A small self-supervised image encoder, trained from scratch: layers 8.
Rows from block 3 of a small self-supervised image encoder, named by matrix and row number. Rows with one number within an expert belong to one neuron, the router's apart. Each number is 128 + 24 x the weight over its row's rms, rounded and kept within 0 to 255. All counts start at 0. Numbers have three digits each.
Before each expert's rows are labels from the 100 images, of 14848, where the router gives the expert most weight on average: "colour at peak" is the nearest of a few named colours to the mean colour under the peak. Only what is clearly more common there than usual is listed. The data: photos of plants and fungi (iNaturalist).
# router: slot weights (model.blocks.3.mlp.router.weight, 16x256), inputs 172-255
# up: expert up (model.blocks.3.mlp.up, 8x256x256), inputs 172-255
# down: expert down (model.blocks.3.mlp.down, 8x256x256, transposed), outputs 172-255

# expert 5
colour at peak: white; pink
router.10:148127153158147098131143140123140148124135115141108138150145096107097110106140155125117122144086144131132130138157136119124080136152138121128107158114133126154140091088150123130123105125124141150167008144142149164109108064155139145140103147137105106135
router.11:159140102171150094129165101144148115122126145106157133123158129111117120136158133091138131122138137134116150120177187130166069150113105111132123120150133114135183058097134171156103167133131141176173075142156141149149139089168141145160117139170130122117
up.0:080113131122118144120161113131083096132126100119110102119120121156104138119108164121142121182145145139129165140148181124121105099112122126156124119132180094106089156102155080129112134136142107085092121083090093122107139106142092132133132125112149127110
down.0:129111129106136136118140104099103121104100141105152107150122131131142125136152083123156104113055139088117111114112147112142135130117118139126082146158146147120114114114138147120167131147151161099112073125133162135177117147132163122098138111105139156161
up.1:118089117129137157111103103120120132130097178103142146088105102092130135173132130144137149148133139110142089134100148168130149121167121165127101134139127122116112148160172129102134098116165099093128167125104146133131173181140113111154137074127128129120
down.1:163128099140096097145100150142133140128159057164135111119127130168105143136098143109108105134120150134154168099124144104111099162126145113143158133145114134131139163089139162126090131134099158158107082130156091147124122119114131143142099164116127123109
up.2:131128118106143125117126149162097139154102122108125157113113126129093136118126170127157158162159130143113113157137134131135116120150096118110092132147152112147125103115148116143134127100140127127121027138068139122148160069098122080167172106179152110100
down.2:123143118109128141130197107130148085145138113140125114169163177135116106190136148141144132124132096110117134139101126136125119108118109131121108128090110133115126121117140083139103153137102131178112143078165136146162100126136118156146093129094152153117
up.3:159138116131163143136132162108146083148084168109056106123104155176165140136042139113115134081160113112205140126094134137167120120115106129126103104100124136155169124108127159127081146175149171125122118152161160127103144115123144131095168122140095140171
down.3:120098131138124167118144109103139153155099137133178135142094105065130128169151114103128143164117148174109123162131129100104121113161146156124125103109076100124132115144129091138158130104145097102139127104122098135109132159102128161150104125102129097167
up.4:092152076141076149165106125124169149107126175106133136123131117141162086105138157097166174171127136135075103155139144162121146049054147136128128122121121112106107120148129161163126127108149118110131158094114095126107133120142108149162145151152103152113
down.4:128140150099116107103104117123088133109155114140175095148135158120140161159167105169073062131121108133142101115074143133117133151085147149126135147131162131102156109161146095094146094150106149166115136130116137136190153139119140129139159127082169127148
up.5:121077060140098120152125099131129146077135127158164119129131147122082128161157119138130102147106092110127102082137108119135132114125145103105113153114106124105110140141128142156166135119090117144149177117111090130096090167112148139110119146113138165134
down.5:176144183105129124100104127139081137137150114101147100119094107129100133091136129155116159134142145132153150145094209151115161166123140129139189106153160123086131130149150091114140132111172160068103138128094128099157133146112130097121142115137129111125
up.6:151155155128116128164110102142101163095093145074113106141155139108136071103140100141104104113132107149083148176139091158075125097124159084145182099107128118117096142126091085119118114126121162118111153100116097101152106127154095117080116167064127143136
down.6:111141123143170094140144121125103110131157139101133142100098090111135177123133136140162173146152134100111148083131135153154151169112116134116137183139156081119142137151162162123126117141123148149125124149133105111127158131159170143180136111126164099085
up.7:121122127158138126169117110114089159112153163114125112128123093153139084152163151137111161124098165151094116123147121150126120097103151098133137113094119156127155119133077104128144115126136150092105129148134083126096127118123142101116094157117165112122
down.7:140143119119079149132164138099101106109127110117138138113132134103122177097162092146124153142138140114139169148092154149145107142142150101128119125118181128105088130135136068126138114133113127115141153104112108130116128137134118110125123088130140164092
up.8:117118114137133134147108087102134165084151168178183094143154143093163100136162164143127144142125138164125116093126128143146151121125145137132171157147124120086107117173123111095130132138115175133150180128169133143116106156124145138124098140135113116147
down.8:139132144102102152126146161129110114089129141130111143116099137121120142118159080164119122126105169121132158151108147115150117131128057128123098098116147152119130113133103104143138135076131106090122127137051099108106152123141112097118117098083101152105
up.9:112127124146128192146106137101163122098112167165123107075115107127137099136120146146110138133118148161129136124112151109132151106078146129130108149165095148132105136149146170112091128126151132110150129117109108122139125138084160166102158114089142158149
down.9:137165101122125118087109136142129153130094117166144112162110136119145142131086141143129085143143164121169138108072143110106117163111143143137170116144149100147144142111141098139189129144150151160135102124125142144140143175093108094171143159144133149139
up.10:204150188128188148175131096097083097099137134135143081128145141120111103110101140141122101134154092130159129107132131114098103155169127100144143141109147081116101110133122081133121154154122135100100138104162115113110108158129107158115116118112136138155
down.10:081092139116131114155174145113122096141112134126106143158120109118142136144129143084188197107120161117128141118160105103117172136104095150094114104096072146120113148104146153147135146129150132133120129155158110111114123106164202120130123061098149150143
up.11:085144128155190148155131153064139098148176145103171119117175129139161114107109179106114116081112111141104151092118135117159149106133133093142118099122127139127131144134103113093112168132113134117108101137163126118112125107150128156123087114102125090180
down.11:092123132092122157104154137109143123106093135122103130122121139141180150140126109107163143146133170059145134150146102137124086146111132162102069140086077146102097142147124140167138096129126109170128130109125153111122110142140138138136101100129109148136
up.12:133133130113129117123122154147153096173120108137134132153112101102125168069118159145148149114097167113070136149109113139116166132123155096160134128150075131134177105134149128169144143114114136148138125080119095117153129128108118136113145141112128158155
down.12:113133150067157128163088158117093098140153141179154125138142110075135125147130135136122137132125129153138150125107142109170128148091139086119120155125093103121102180139155123127116143154128138124136111150112151118091126095108134133167138131135139136121
up.13:094110150093075100131125130114090135101160151102092118117109121158183128150157136158142138156102171150121110156126108128130139071136140123117117137117141141125152118102143144144140087123152115132155112118031092167104150091121108111163163135140134158112
down.13:142156068138139140098105120165132116117130130130141089134133190147118151158131124127118106107149044142117130141120135159135122158146143145152112127176153124137133114116126083102106139099100122133122121140175161143194115127129148150108134142161116129111
up.14:106173149118117142149117114121054122138144134133138110139140144114128142127157110119103113106154082142108147125079120125102154146127140126129168112119148113122093155126119085127109122106131094117095129114152082099150116143123117156118137148095172136154
down.14:140077118133154137127128174132145106134112120102144148143116097098158160121139109155129144122120098098080123179205122114126156140136164098107151146105160106087136144098139150120109145162162132093166140125127128166147166151132147145155122095086117114106
up.15:108123131098097141148118100121146106180153161091106123120085085098110135107146099126138138114149110147094140147115105143104182101135130120154173097139112150126124142143126127118142108119133079110109138108139119116131127142101145154079113116104136137157
down.15:143149092099164120093083155133099142157139141150110128164115127103155150118161099110107101114106090170119135158148129111181124144144178093139082132127127163137151152097140110164106146110140169158145107177109169119139140113108107136203158137145160134110
up.16:139144177133177144160118128116094124215110125094100120119112159167169154155107150108105140147122134147132164172133129131092113124138151128121145122070142119163158143123173118144123102135152133106134128116137142098087128134142141133125138138128143112154
down.16:117092115138170088127123117120154129096152112141144100126142114102117132158115113150129132111153149128104076082148136142109109140163116130116073133132109137160142137101120096095146143137096155148154117115125126173120120126116144181121108158097111125153
up.17:122142125118180127132125108145144112152171157098156130124116140121108191102131146143133107090181077132108124088130140112174137176151153125156143136136138124143106146121143174111089133098099146136142151093185156102149185155132143108135148109131150092144
down.17:125117172101148149132124114114097150144145133155069081117147162154139095145135136124139126138129172140140107086132099149083133119085101130061130140081081131111107125157128123145145103155155100145131119130121151158129127143097122175122102153106143173137
up.18:151142170113158110143090141137108162121091125107132091145129122143143134128136107118111118103120099137148199133128120139152172127165122136122159120120096140135170139152111105107173122127153141128117130129152131130142135167113130110078119142138121122133
down.18:130089109163115107155151095118172134140141107152086144105118112108148166111117147129154147139136139128125104138176088183118123125140129143145134099109113117122091118095109120109105135119124101101143111105109105124075116131158102147141147128100116118135
up.19:160128178122118135124162108121106127104134103159119107141118134151121115126150125136097122095106188173089129109133118145095115105121128089140148134100121138142151090079118147166112121128120148132102075166113092139120111122102135115107084163131147085120
down.19:133131086151135125134131150161118099104157137122116129111168122099121163120130131128137124110116166144138137162110160153107126157161138093164129114118157170195124126100158103149103126112130186127138150165173115128147158153191145099090102089115143178147
up.20:136127169140089105105102139133131128142098094116101124156104138115150152143108139140158147128135127071129141184100133125111159099127118095105160131123130108117168091151129098151139106119176147124112112078115117098134109157112084097133162135136107096112
down.20:147134090134185133087100137179131105147135168151133116126138130131145137151153134116092136148113158165120120117154127133113075152171202157138110132152101140110125165100118172134084109095133122133164091155147155178110127062147124126125102127125141144147
up.21:168108139130131153173156099139065124065115087158112114124136125112053113106146126148135117127133110164146124109161094147123126152126102079111189153101166114122143125141085077117127131111129147123092069170102121144121104110105112100109094156132162150099
down.21:154118129127132132180176106112126097154123160112124102142113122124104132101148111136132122118132156153119138118110190171124140112105099091151128128151179158114110064138149093173159099144130156134088143116161130120147126127116122127077087098082148105144
up.22:136120135129115135129138156102149105123158113158125129109113122121153135075158138124131143143151161166132120157143112161103166141134130161156135157117150124095122116131175133164170135126133122128141131113142142114115137133118113129119110106142129093161
down.22:117117112104111137128122101140144101104132151146137110110172174163126123145146149104121076095088076169145124110104132130136104150124088094089122126159126154184097139087132120082087120145101154164093126153103113117158140132153120134099156158138120147113
up.23:162096125138116104118126150139109123117132153147174126118082196143123155132157118129164149103140125138111126076020136132143165136141159155137144163135125136120101163174155123177139098116121122139140176104123111107151110182155089098135133147120148112119
down.23:123151128128139114104066137112117118113173133122174105088151125173133127115115114154109099156113130140102141144184100104110112130125073099153145129163114116073140093101133124095088132134162127099132116107132130147078139078098148149121089152139122113125

# expert 3
colour at peak: green
router.6:100112136131115115136103107097108133156119146131143127157118119133136119124119128123152146144171117129097143098141143145126152098097111168143164093120131122122138118182146114146169122182128117117139183091137155145164143183101105154121157129083132150174
router.7:111105119158123102168140155143147127132132143155166144140128100120137132109125105160153159120175110125147162093203163154163137130108108138144183129129119109081129135156144100151179153141143123117132143113161145149144128136138162161112178116111167144147
up.0:160140110132123217138131100147131137132136153104144113130136123184108151100105098162123129148171143122133151119155119131116123088118158140103131124082136121123114141119135165121125113099147134129111115142123113132106154114138129084105103149115098127119
down.0:152135144156114118119141153130132114090145102136145160135099126148167129155102130117110122105109121103151129169119134072126109147077128118131143166104095106115116072101175096157093140161100117109119138125149121107113112140143095143128115145143102114095
up.1:134113132101108119146125129204136101167130168111148104122142136145129188088140145141092113149125147124115124147097138134143157134132120133157118133146153140145113114101147114130131131058146082121142121123141105131165080140109084131106141144140126124124
down.1:108129134158078130123128120090099101094148133144123120114112152167161102157130144111120136132107139137156143146114106117129106102121084161089143117090164117118099149119124116149125120140107100091086163152117137106109130124088139131151116115157137141136
up.2:136125174138124160126110120139111148129123124108131111123155138161120167143165140141124127131081114161128145164154088143079126115169139131086125145121187102136162128125111106131151132123190161134122122104126153155142157119128100097130063118119096063107
down.2:116115084153138113126152146116117103093148099154111112156146154131159107141134151110144139085124156091110113132143140132184117128088117110167135133106102131123123110104105127161086122168126131156126096162121110101116103147129181155105176155084192169131
up.3:136131121170123149139108114172122133122166157141172128118158148158138142161123142100126149139165098145136130123125146151092094121120104105084132122086153080081120122127099101130100158097109143123075126114135124128110142121131108107163112143135126146099
down.3:095152137128131149144120143126114141140128138094112117137145119112139118121135140140174159132127142095122110147131115121119122117080157102131119179152114132158107093131095160152152132143139125168139137118125125086128144134122149129107131129117137124134
up.4:082123117118130152142117111125127131110161131126151107111164092103125095106149154099143130158132131140099169101117137138110130125147135114117119103133158139120133176112130083119114148103146068110127122136121104116141154108167127153131164169129148119126
down.4:137101139100134106162094115073089105138148177099107103131091144117166140169133125157098167095092128151121111131098116109139137082140102112088156086135094134126143082135067147156106079146149105121106195116108129113108112140097121117101133096124122143130
up.5:149167124178178144159152087115076136098149092160154095107150133147103088154136118122132131110120093162137172147155120117148119163116111107121135131121082103121132120153070097162112146132113182141078119141137136127105130120127143153100090128136169148113
down.5:129134135102147126120110144114166143162130153129127142141147119114129147083131109114132129106139149103110122098149148157129091145175140138111124180111093142132138101144122177113120094110092135172164116090140125115144104124143099139105092142135118129157
up.6:114112148107136140138119082114110123169110151129160120115155151160180116150111164115112141160165139113116096142125112095085125137096127104100139136088119097087119100146138085110116128135093117104115096111139121133105102113096152138121126129146141173109
down.6:128146083150147156098070142149139146072131138129097126140173118115115095124145123123144098121099114119145133135126186126168156184119170111166118133131088127104126165127141109110122131116161147128144119154101132160124143170156135096146113142111116109107
up.7:079130151154110138091135144152114114146168089138150127084131090104100140113084123140118124107103145071120097082126165105138179118112088103143121132131135098122098100136108140133167159126133103114106132113108120126119137141123126124152114163090100115106
down.7:122142098144132131156127071147108171130125170105160147117146125115123111097170122121156111149082138157086149139156147157128091095149148145156170105156149142097093126097120107116175146123170111114137127128127108117104131121124184086115119105164149088142
up.8:115154113147113112131117137127145110155132146103126097165172146114151139152130143121119134123132117137141174135125157116136119149068142127153128081101128117122102132125107127075104135115139124116134120119133131123147069127116122143092178147096129141128
down.8:141112105123127142106130153139115086118100125131093163109100151187153143126108122173121122111141130149126120109116102137114152145181102141099097145155145115106169161119121108187122145087173116097124171158123136162159133166165148141114115144167105153097
up.9:175150138142163150164127088110126140101160124156165096125123115144095105120117109130138137097142085163152147143156138122161125182131132111139139153140089131126125131138088128156132147112116190145097102129171123111111138121123119122115089157124130112158
down.9:111147149114139150126126151140153141179085155131123141130109133149123162126105137099146135135135129069098145102118122167099115112124143135116143165137135109133121095153116150113137089115113105124149156049130103090098142140117106085106113105150099095126
up.10:128159157128137125117133078113127134154027132096120149137147121111114153136113117119120137136122116115102121144113170170121108116157138074109123126133153122144146120115122146120137089159104125115146120159145147107166120146091115116138137105140087096130
down.10:121077108128121125116111141154110125100203159096119118116149138136163115141125148121120143093121198158144138128128100083144132133123122117131114121140134144132113136116135106146124173128152146157123084120119137152079146104135162127107147189114155132174
up.11:161137104147147163131138108126179159114125124124149131122117155130132158106081091150147127145138110115146079133162127137137120121117191113116146147155083105167112119122133191129143113122096170125123133133135102097107109123145124105108127118134085097185
down.11:126125167134082119114142155114127073137107135147128149152112170153128131138082150141152124120156129109142153163129118093100078148094104166141164152111157161123121101124156096142103152136122138137146100092145130116151138150159078096117093135142117151127
up.12:147167114127126114142137104171177109156116082135103102123131153176148169145124147151114148148136122102108158159146138127094123122122112112139115131143138086106115130118174110119123147107110132089129117114127125110158131121154128138081125116135123149136
down.12:109109127106108131143141121099093128131158140104144135128174151097148149119134146118105124123128086140112107098131144083129181147081110106146139116127151101112125120169079144091145123120095116139130145132137101115145168131115142171130148098082131145098
up.13:122100143110115107131097191146115068131125130174149103118140145120138169118116110109081097147147146107180108131058107121155112154150117131129106141103109107115100118124096106144127120083141111108115111127137121121154112146104113088149177104159127143117
down.13:108120147155134149142109120146096141133120168093136139091092136138150129142127086130179135144109126136126126144121125126084142151155106135068124079138134126119107141106143081142158157105161104137123136137123132127075116124148128108173143095170134110094
up.14:136131181119130166156135096134114133137135142143127071099067142158129059155099130075108140137145128130151075135114140096106135130122097092084155133135098083101125104133080115149119135154095128157060122136121102106103121133118152157145095164126137165111
down.14:115152133148138139144103134172147174076109144108135110120184111085098135111141110144158156119118143165105105113113112153149085108155143126132102154149099111174129147118112138118141145121155149116116113084130144120131107136165118094136147158151123076142
up.15:135126093122182119151099104100089123139109115133101126105168151141147114140136180088112129108096133120149134137112091134111108129125116084101092146116115124106090063078101077120077100112127122125104064146152103107104120070126137116126125104133140134110
down.15:104124090156134152142142067119098122126088111132115156129142147128143135141111132132144129152134067085138115123086106143148173108092157081138163113117083121099090095106106107119132128162154106099096170136144137105127175159093153121136149122117112135109
up.16:132179106135118117099144107135152143140069093120148150150115104130125104140143150109146145136121125079089106153080157101164074128089130122065117123112127142102129117133117136120119139104099104125128118132130163093125107119086169135143121140165137132128
down.16:084111118147169151123089157129071135166174147082109104065130120141142129163123104108096102102131137129137121102144142105131168123115132178171106106141127132116121104118114133112127137095190164137139113161155123141112141108160140106125120129149132090101
up.17:184133117084136112116137139149098135081140137123169132109146124126153117129144132183131110106111125144125107091123137148126126147133155125135138103113093156159086108132132168125123093155140168127128123118113124126143126125185134152087125140095132134120
down.17:083117125180121112113119113138123117136105135202123141150124117148110096116106116143145129111105102148160164167142131150130106139111117148135130133137132116125189130106115096149114158124108120102130121172134169161136095160127126142148141117136150140164
up.18:050132137106102148115154200153116125117148126110049157141105097123113161093111137144151113151103184123133141148140095115125194128146109139144133128072122126139148132095140150123162123096169109122130115124074117158134128133110131107155153105129128117143
down.18:178097116117125111101138116066179113087117169135110137113158121111145106151132159063125124170135120127144094107141119136110074097168153159145157123130143115136113116139167119102123090156117129119128133094115136127103142111125124127121114112148111139115
up.19:165142156124122144083138109099137157098112102109154116147183132107137124129150171137146086159085132144107152141158096149090136135129085135134110146095162101134200141137141137097169127099156179120123093116117144132124131122162103147105111127118097117126
down.19:123171089155132129148123149141094108107150103146125093137101136163094147124133069126102104108109138113157110132154121127163111107098126100147154142126101136140118127098071136168115114180160117149108126138133107160125121144128163070090104192084166137136
up.20:120172140155151136166153081128133153118131077154131110135089136138102116112144126108111163113130116148129133122124170081141133122148096099140127126155132096135124112127124148179120165176103117138111121124124169099133150146096151161146110127124162156089
down.20:123093167100113118118095126145119151139106200107159123129156107126134134128125149168106163090132153143071170105161150093110118104132174139091115105115114120144125082136131142115105096097120132108164126094140100089112131068104124089118146152165106109183
up.21:181156119160160167146143115135105161138139111149135095125167161147098127118173129099121096129098104128102122134160121142172135177128097111124142124127136103116176110121098093148122165117122142146077113149118141134122162146114147111099109128133159144092
down.21:146113114118146140145113125123129178139117136103120134119087117150119151133132124113099155107115106133125127088128115122142120129153139134106135178121078138163120127153072170175130086104145131165159150115138109099129114122130137145128101144117145110130
up.22:127189150128130151178143114157106138121139086159100109130099136163167142112122127135132124111144124136132159137155141118134153109144098106148144096122085055134116133147114129148112140152117117098108118142161140126117137110102178140140128140118135182143
down.22:153078150106119114110121122128146152141095151122155152143179123104131103099134136120116140142134103114111136117128147073101090130111172106127102162108136129138145070115135140122112108101052125112134126097120124090142125111132105122149091111120100118113
up.23:172128114150168105120156134123147113171131129129145116187161096157124131108123186113118132195113166089110109151149134131162085132115140166137116162127158150147127090127176118136120157139131114155149080105099126119123127130111139138155131115139138125134
down.23:128144107096116170142099152124115123119129112112086135118104130176161138119151127118145084118120113095183134158142152087199167078119157123158138144117090158107110182112092152137132083076168123130185159181142148142126163115133133130143114132132128147102

# expert 2
colour at peak: brown
router.4:142129165129130132117136140116123100108168161165156086098152114097108129155138109158051117153127147180164142125110117112114108140126164109150163146117133132128116129125127121096097117118123140136166096115153083136139123143135125130096101120141180130142
router.5:103129145104110145166115129095093091103127144151156121110130102109155144114124143150141122140123132147109145116179155177166125114142123187148158110099133124108184170164133138120128101134155138153150158128140145169190156165162128177158141138088170139121
up.0:112164133102146118146166092160092135124112108129120141130122131131130115161157131163138140156144154173097147105121145106133113143145111096134136131175087114130131135088133104130101117119087122148127132141132103125155094123134142114156160126133158182128
down.0:143110103131127131110110120170157113193109102141113104118112143099157108136094149120125164163173092069123131128189134116122127080096158150065152111120117133074144097147123138121167154134148102120184126127140163150150138101115111127146176116138107106116
up.1:100109156104109114130111158107095085122121151166124110101158111105114090131136184126108130183099142101151144123130127119128108135124130117123132133102166124059132073117140099121117109127152090124142097096123103189137153126132101174142148127125119127088
down.1:128133156092151101148155142158141120120102123109086130151092145154109120101125133139143126133099173167116124158109164131129132121157090107185110117105139111140114136115144134110154142117119148130109147165097169103139073132088178098132108125152128089150
up.2:087133124113109122125148102117162163135119111104094139175118118144179103092115120104172141103133127104057117098141138139147135095135113105142105068140128136132158132112146133140153144154122090127096139152102158121112131118117129120145128130133124107155
down.2:137141124161146161162117135131124130078122117135133105083169137124117133147142152142163101114091110166169127122110133106111118145132123142126160103117112142123110132145123147060116089133104206181144112122181147147149175164129133154121124097127113103108
up.3:115157123108152110135113170117125147139148104162106174137158140121124116112143117147142104112092117092123104116118135096159109149205163129154104135175117099087110125139141119146151086123140106112138155166112164107137124148128167129116127111128139114151
down.3:150160126137148141144173134140127114125116148089104113137157116131130091146164145133130152121136186118062180111155110152097135121072124145083148131096113124129148109106161142109128148129094098140157100122133131121117126108174138142176101135136163155119
up.4:151139161140111135098137089138094142125092116112165111127134088138103101129096110137112172139147150134143136160149121093104101085161108117099151131153151135137162121108166081157084083157142151114094091104135132150131133116193153106129136168114113139082
down.4:145106086082168115163147140107138128133124096123088141134171153082113115101143135135162100160122129161105157137141168122158146167141085115166115153161137109133151147124118130162155134106127114142137146136124098152142094150082144151122116116159111100134
up.5:105117115131105115098144111133149122125106037174090141151134164163151152155154135157132100086118147120140138091132102095151125115124121123159105138194139130099158136126151152133122089110153134134123115202159153125131096121137185140101100115135151067141
down.5:133141099137142169090132164149095122139119148104133124112101092149141111147117120102148144142107133112131141143123125157152131141168091138118167092102109143128122121121114118136165183135126118123144096158115117158134126117123115133157161145109175142180
up.6:145140105091120137127110132117125132120078133139125118187143120145159116092132110116174108143132139140116126093143149193135136108102132136151126151125132144114126137167105157158176128149144123137092138127106141156137148116111090111143096141126092116129
down.6:075111155126127135127109137141107131168117119151134105087124150143106143150144098135101121135139103123161161129107121113136152165160175130093123117161114103121149108140096126108098097097143112122148110118100103103119126150140134129124109109116120157101
up.7:108113131168108117130145123135161105108104127137106117154095147159133158114121168142116112110109122130137122112151088153132118115124144124151128121148139130147106137122109126118111142117148147110119096137158085140147088135140174124103126149128141072137
down.7:128124100152118110109158155113041137117158136092160133121111084123142139162144163095145129086098132140123149133110103111157118105161090125115152148124116144122120116089139052142147110094139143113112117126117154118124149094132119164118102101070154118158
up.8:147152167146121151160111077152149164138140113069155133096155138165134123150130084151141147135176147141124135117156104107112103063103164144105162089132120159125075131098078140097113137143131153115113108119114117136080139109156143056111120173144136097129
down.8:155148133083184123121126119181133142140122162118112144132123132130127146116098154109128149119134074105130158150132148159135147160095122113113118132142115134123153122141152117191153139140081115144098160133108108147110107108130140144154119169102122121096
up.9:080166146138158131151150082177112121146125113124113148134137186155128150131172114120141135132128125170091139095142169120114144144143125106154128105152147119128121115128146118134103125128130125114138144142162154149147124136106156133108110125115178153134
down.9:101092089134120085103120129161133137156145111142100121148094137114143121132128132117086114100124090082133093151175103137155074100118130116122116112130111153106127103097083086131124156101173130129145118117115157169138112074136121134129130162102105122159
up.10:069121135158107166142154095148096116138102086142123127130090119135126108136107176113145126147077150119100115104131172088103150099075117139098104126153144103113107109130146120104123146090177114113140123113136100139152169124094154098161169131106122105118
down.10:162099137119147150102115153139163179140135135099102080191131134144140136105147095081143146080160202143088123148105123152102142178141097190114113106088128146124124101132153100141142128121113144115137126125095189136120139140105090136127125164115139155141
up.11:094131175129105116064187146109126142130146097154131163155120136141150145124109115109086097148108073080145086123147127083124112125134136113146113102152139121157144099148111135125140111136136095113074116147111163150082179132138130151152144148127108159086
down.11:177141149166161129147132142152170150168145120094145148089116125103136084112090107134120137153137131174154126110169153099134095133184124114163091147137124125114121147088175120117125126109134094155130124088100146163115108120099126127158109145160122085140
up.12:128159131087112141088127102125090141090142128105127187179142123162169116116148094105144091118165100086123133145155116102134157131120115105126122093104125120127139167151127124146167135131138098132095165168129171139123156116140136121139112147135113144138
down.12:118141123106132161156113152128134108174139129165142106091104164140109134152135120145099111131117133141138115133099147113152097156111124128099101138113132115092091107123102136128092137114138140184162109067149078161149113130134096142132128131137135125142
up.13:118155110144122121132150123160093167149099120154142129162101125164148167103156121132162129147164119128111153091165118124096138145115120144121139128122151107115118125154114117195134168120137109114138125106110136132123131144093131169121146133100134125146
down.13:113112115141158171092128167160143115117117109083121138122107141109102135142137167118100086110129120128142126128110122153189127135125134129103067147110138127112123112139096143113124115097086106110157130127102134113179162101119118155135100128109095158101
up.14:156124151128147141093137129115122118135135135129148140148163089104162118128140156128107146113110156098116104154132168129105117093153134128073136098161133143136176147097178129069120115140157112127107105175107168150113155109158135116120125122137140143115
down.14:149098113113157156148134126176151138169119123141111140098158125129118116131098120117118173176170133147115118141144157109113121129120153129186117149144152128074123168118119130133113145123119096105132122122164121123117107151086127117129146099146130131117
up.15:149144142139134138109141105083110102150159113088139150115169029109144086101115146127088122147133115114125145108139138127144115094114125137135116104109147177149176102118165117120107138165132123115124081148095157137135181104135160143118191133103119150131
down.15:171134159099134114108150128184171160163076103148119114122130166084120118109111113130101162134136129139123110142162179141147108194158134107175137136197164102104161124110151124125112170128150128140133099151110151166119081145122135119131119161186103073117
up.16:136100129151122113106136106126200122130133143118156114093143101111098127105117115116139147160092136146152143139181159120135112128117156083128103115098105172125120116113104151131117131141126157109107076109140104139090125105121150120106131116154128110118
down.16:110130118106151125141133135142179092102121146117117130168114108135128127099119146123138093101059137147131135124125141146145151150128104066134075153151150146156100113089130136126128125112138124156050133124107128144156112131131134166128067167128114122170
up.17:090150133114140143116128131132111093101097138103072127129075133136089106097107148122139122134102128114127119147130067096108172124126131106114141137120156130136098147111157127095109094092120109135132135134142130091145158095123103132146148115133156126097
down.17:167097104141153153156099122127124107151111156144149106164128107116090149087146100112127152106139195141108153112126139141122123088174091144135123134091134128105149138122130107137141140122122159137169151131110158139126126150099162144159163152095141161174
up.18:129132169081155159097070149138114124116128180120118125125093142110141167113158112133145090147139094121180138126104127121135174117161153139128075120037131121129120156147134153114167083087147113131138142123125112116150160143088056102110104118167081143138
down.18:082105108134137124137124127066088149140132161137106119143121162182116154125170115175127134093065152134121113123120070104099128172151118130148095140143135128116123128124114102155129171090144125157117114127140131144105095116135153160153115124113144121159
up.19:119172110102123167098100149123135124138091105152091170152142160122143123095131187105147125075087155130121137142098115129138138072116152115115119143108161125104110144159114131137152102115142120129134151145103137103111112129137110115156077136134114083132
down.19:165132123134118170163131133104096150150112117136150093118162114109130095101133098115142154168117172129118152110131101105130128150106121138133109123132120135163168160101125140112097126153123133119153111127154127133110122159124153148132152134078157131146
up.20:137133110101125136132112113133100126160084102140140115165122143155112126116094155121154120116152153102110135114095138130112167112087093139131136164158118127106111141141105112156151134093141126114121144096134119111090146117099107094105116141111075116108
down.20:132114102105093140153142111147109154149124126129105072080167120106135121081120109107107107156177154109110177150164110127105149128129149177107145131121126145174148135122143105122128126132144093150186104135082115107112138155119109131150131168136107142113
up.21:090138116162132108076115172116155127116142127165123123129126107094108135113120120126175122132116096121157123160121138106127156093164144095114116121151085107144131115139150144168132130117126136106099126117115138110103136140171148111163134077148119118112
down.21:150124095142124149159140099121128101079169146086118151129137127144138151135120148171125093159096157140133145107116106165117118115102116131128093115051116098179129133121075158126114094094111112123146129097130112116131115164130134141108097154122113136122
up.22:122152109123121122095150105111168160140093096133101180154131131100148113131144144117135150131106139075071088088114112138132152113138116134106102112140152120123135137123150153139146112141127069089120141125092152113117101136129136160134115137088094120130
down.22:099146105103093192168109156150137141105122126147108113141132118126128134093151119120177123120109150160141144164130128151150123146129104119106142122137141130137090122101152118085098147143124162170180094156155141152116176149132133112128135109149184119172
up.23:077136113110096195111150098144097149119132103104128147122112106127143120129120139123137127145097127098085122129155178113143200085110067143119124074113121158104140151127111099078175144082155069095111145167135102123139177121102146105148127120139109090099
down.23:136102142111128124129128168115120160143126153152104122120095155130113145108141077122106123081145176107104118114080105113100099166130125176108087154126136132114112119095141142169128164142165101167171111114127143137117108109141080179157132131121131132149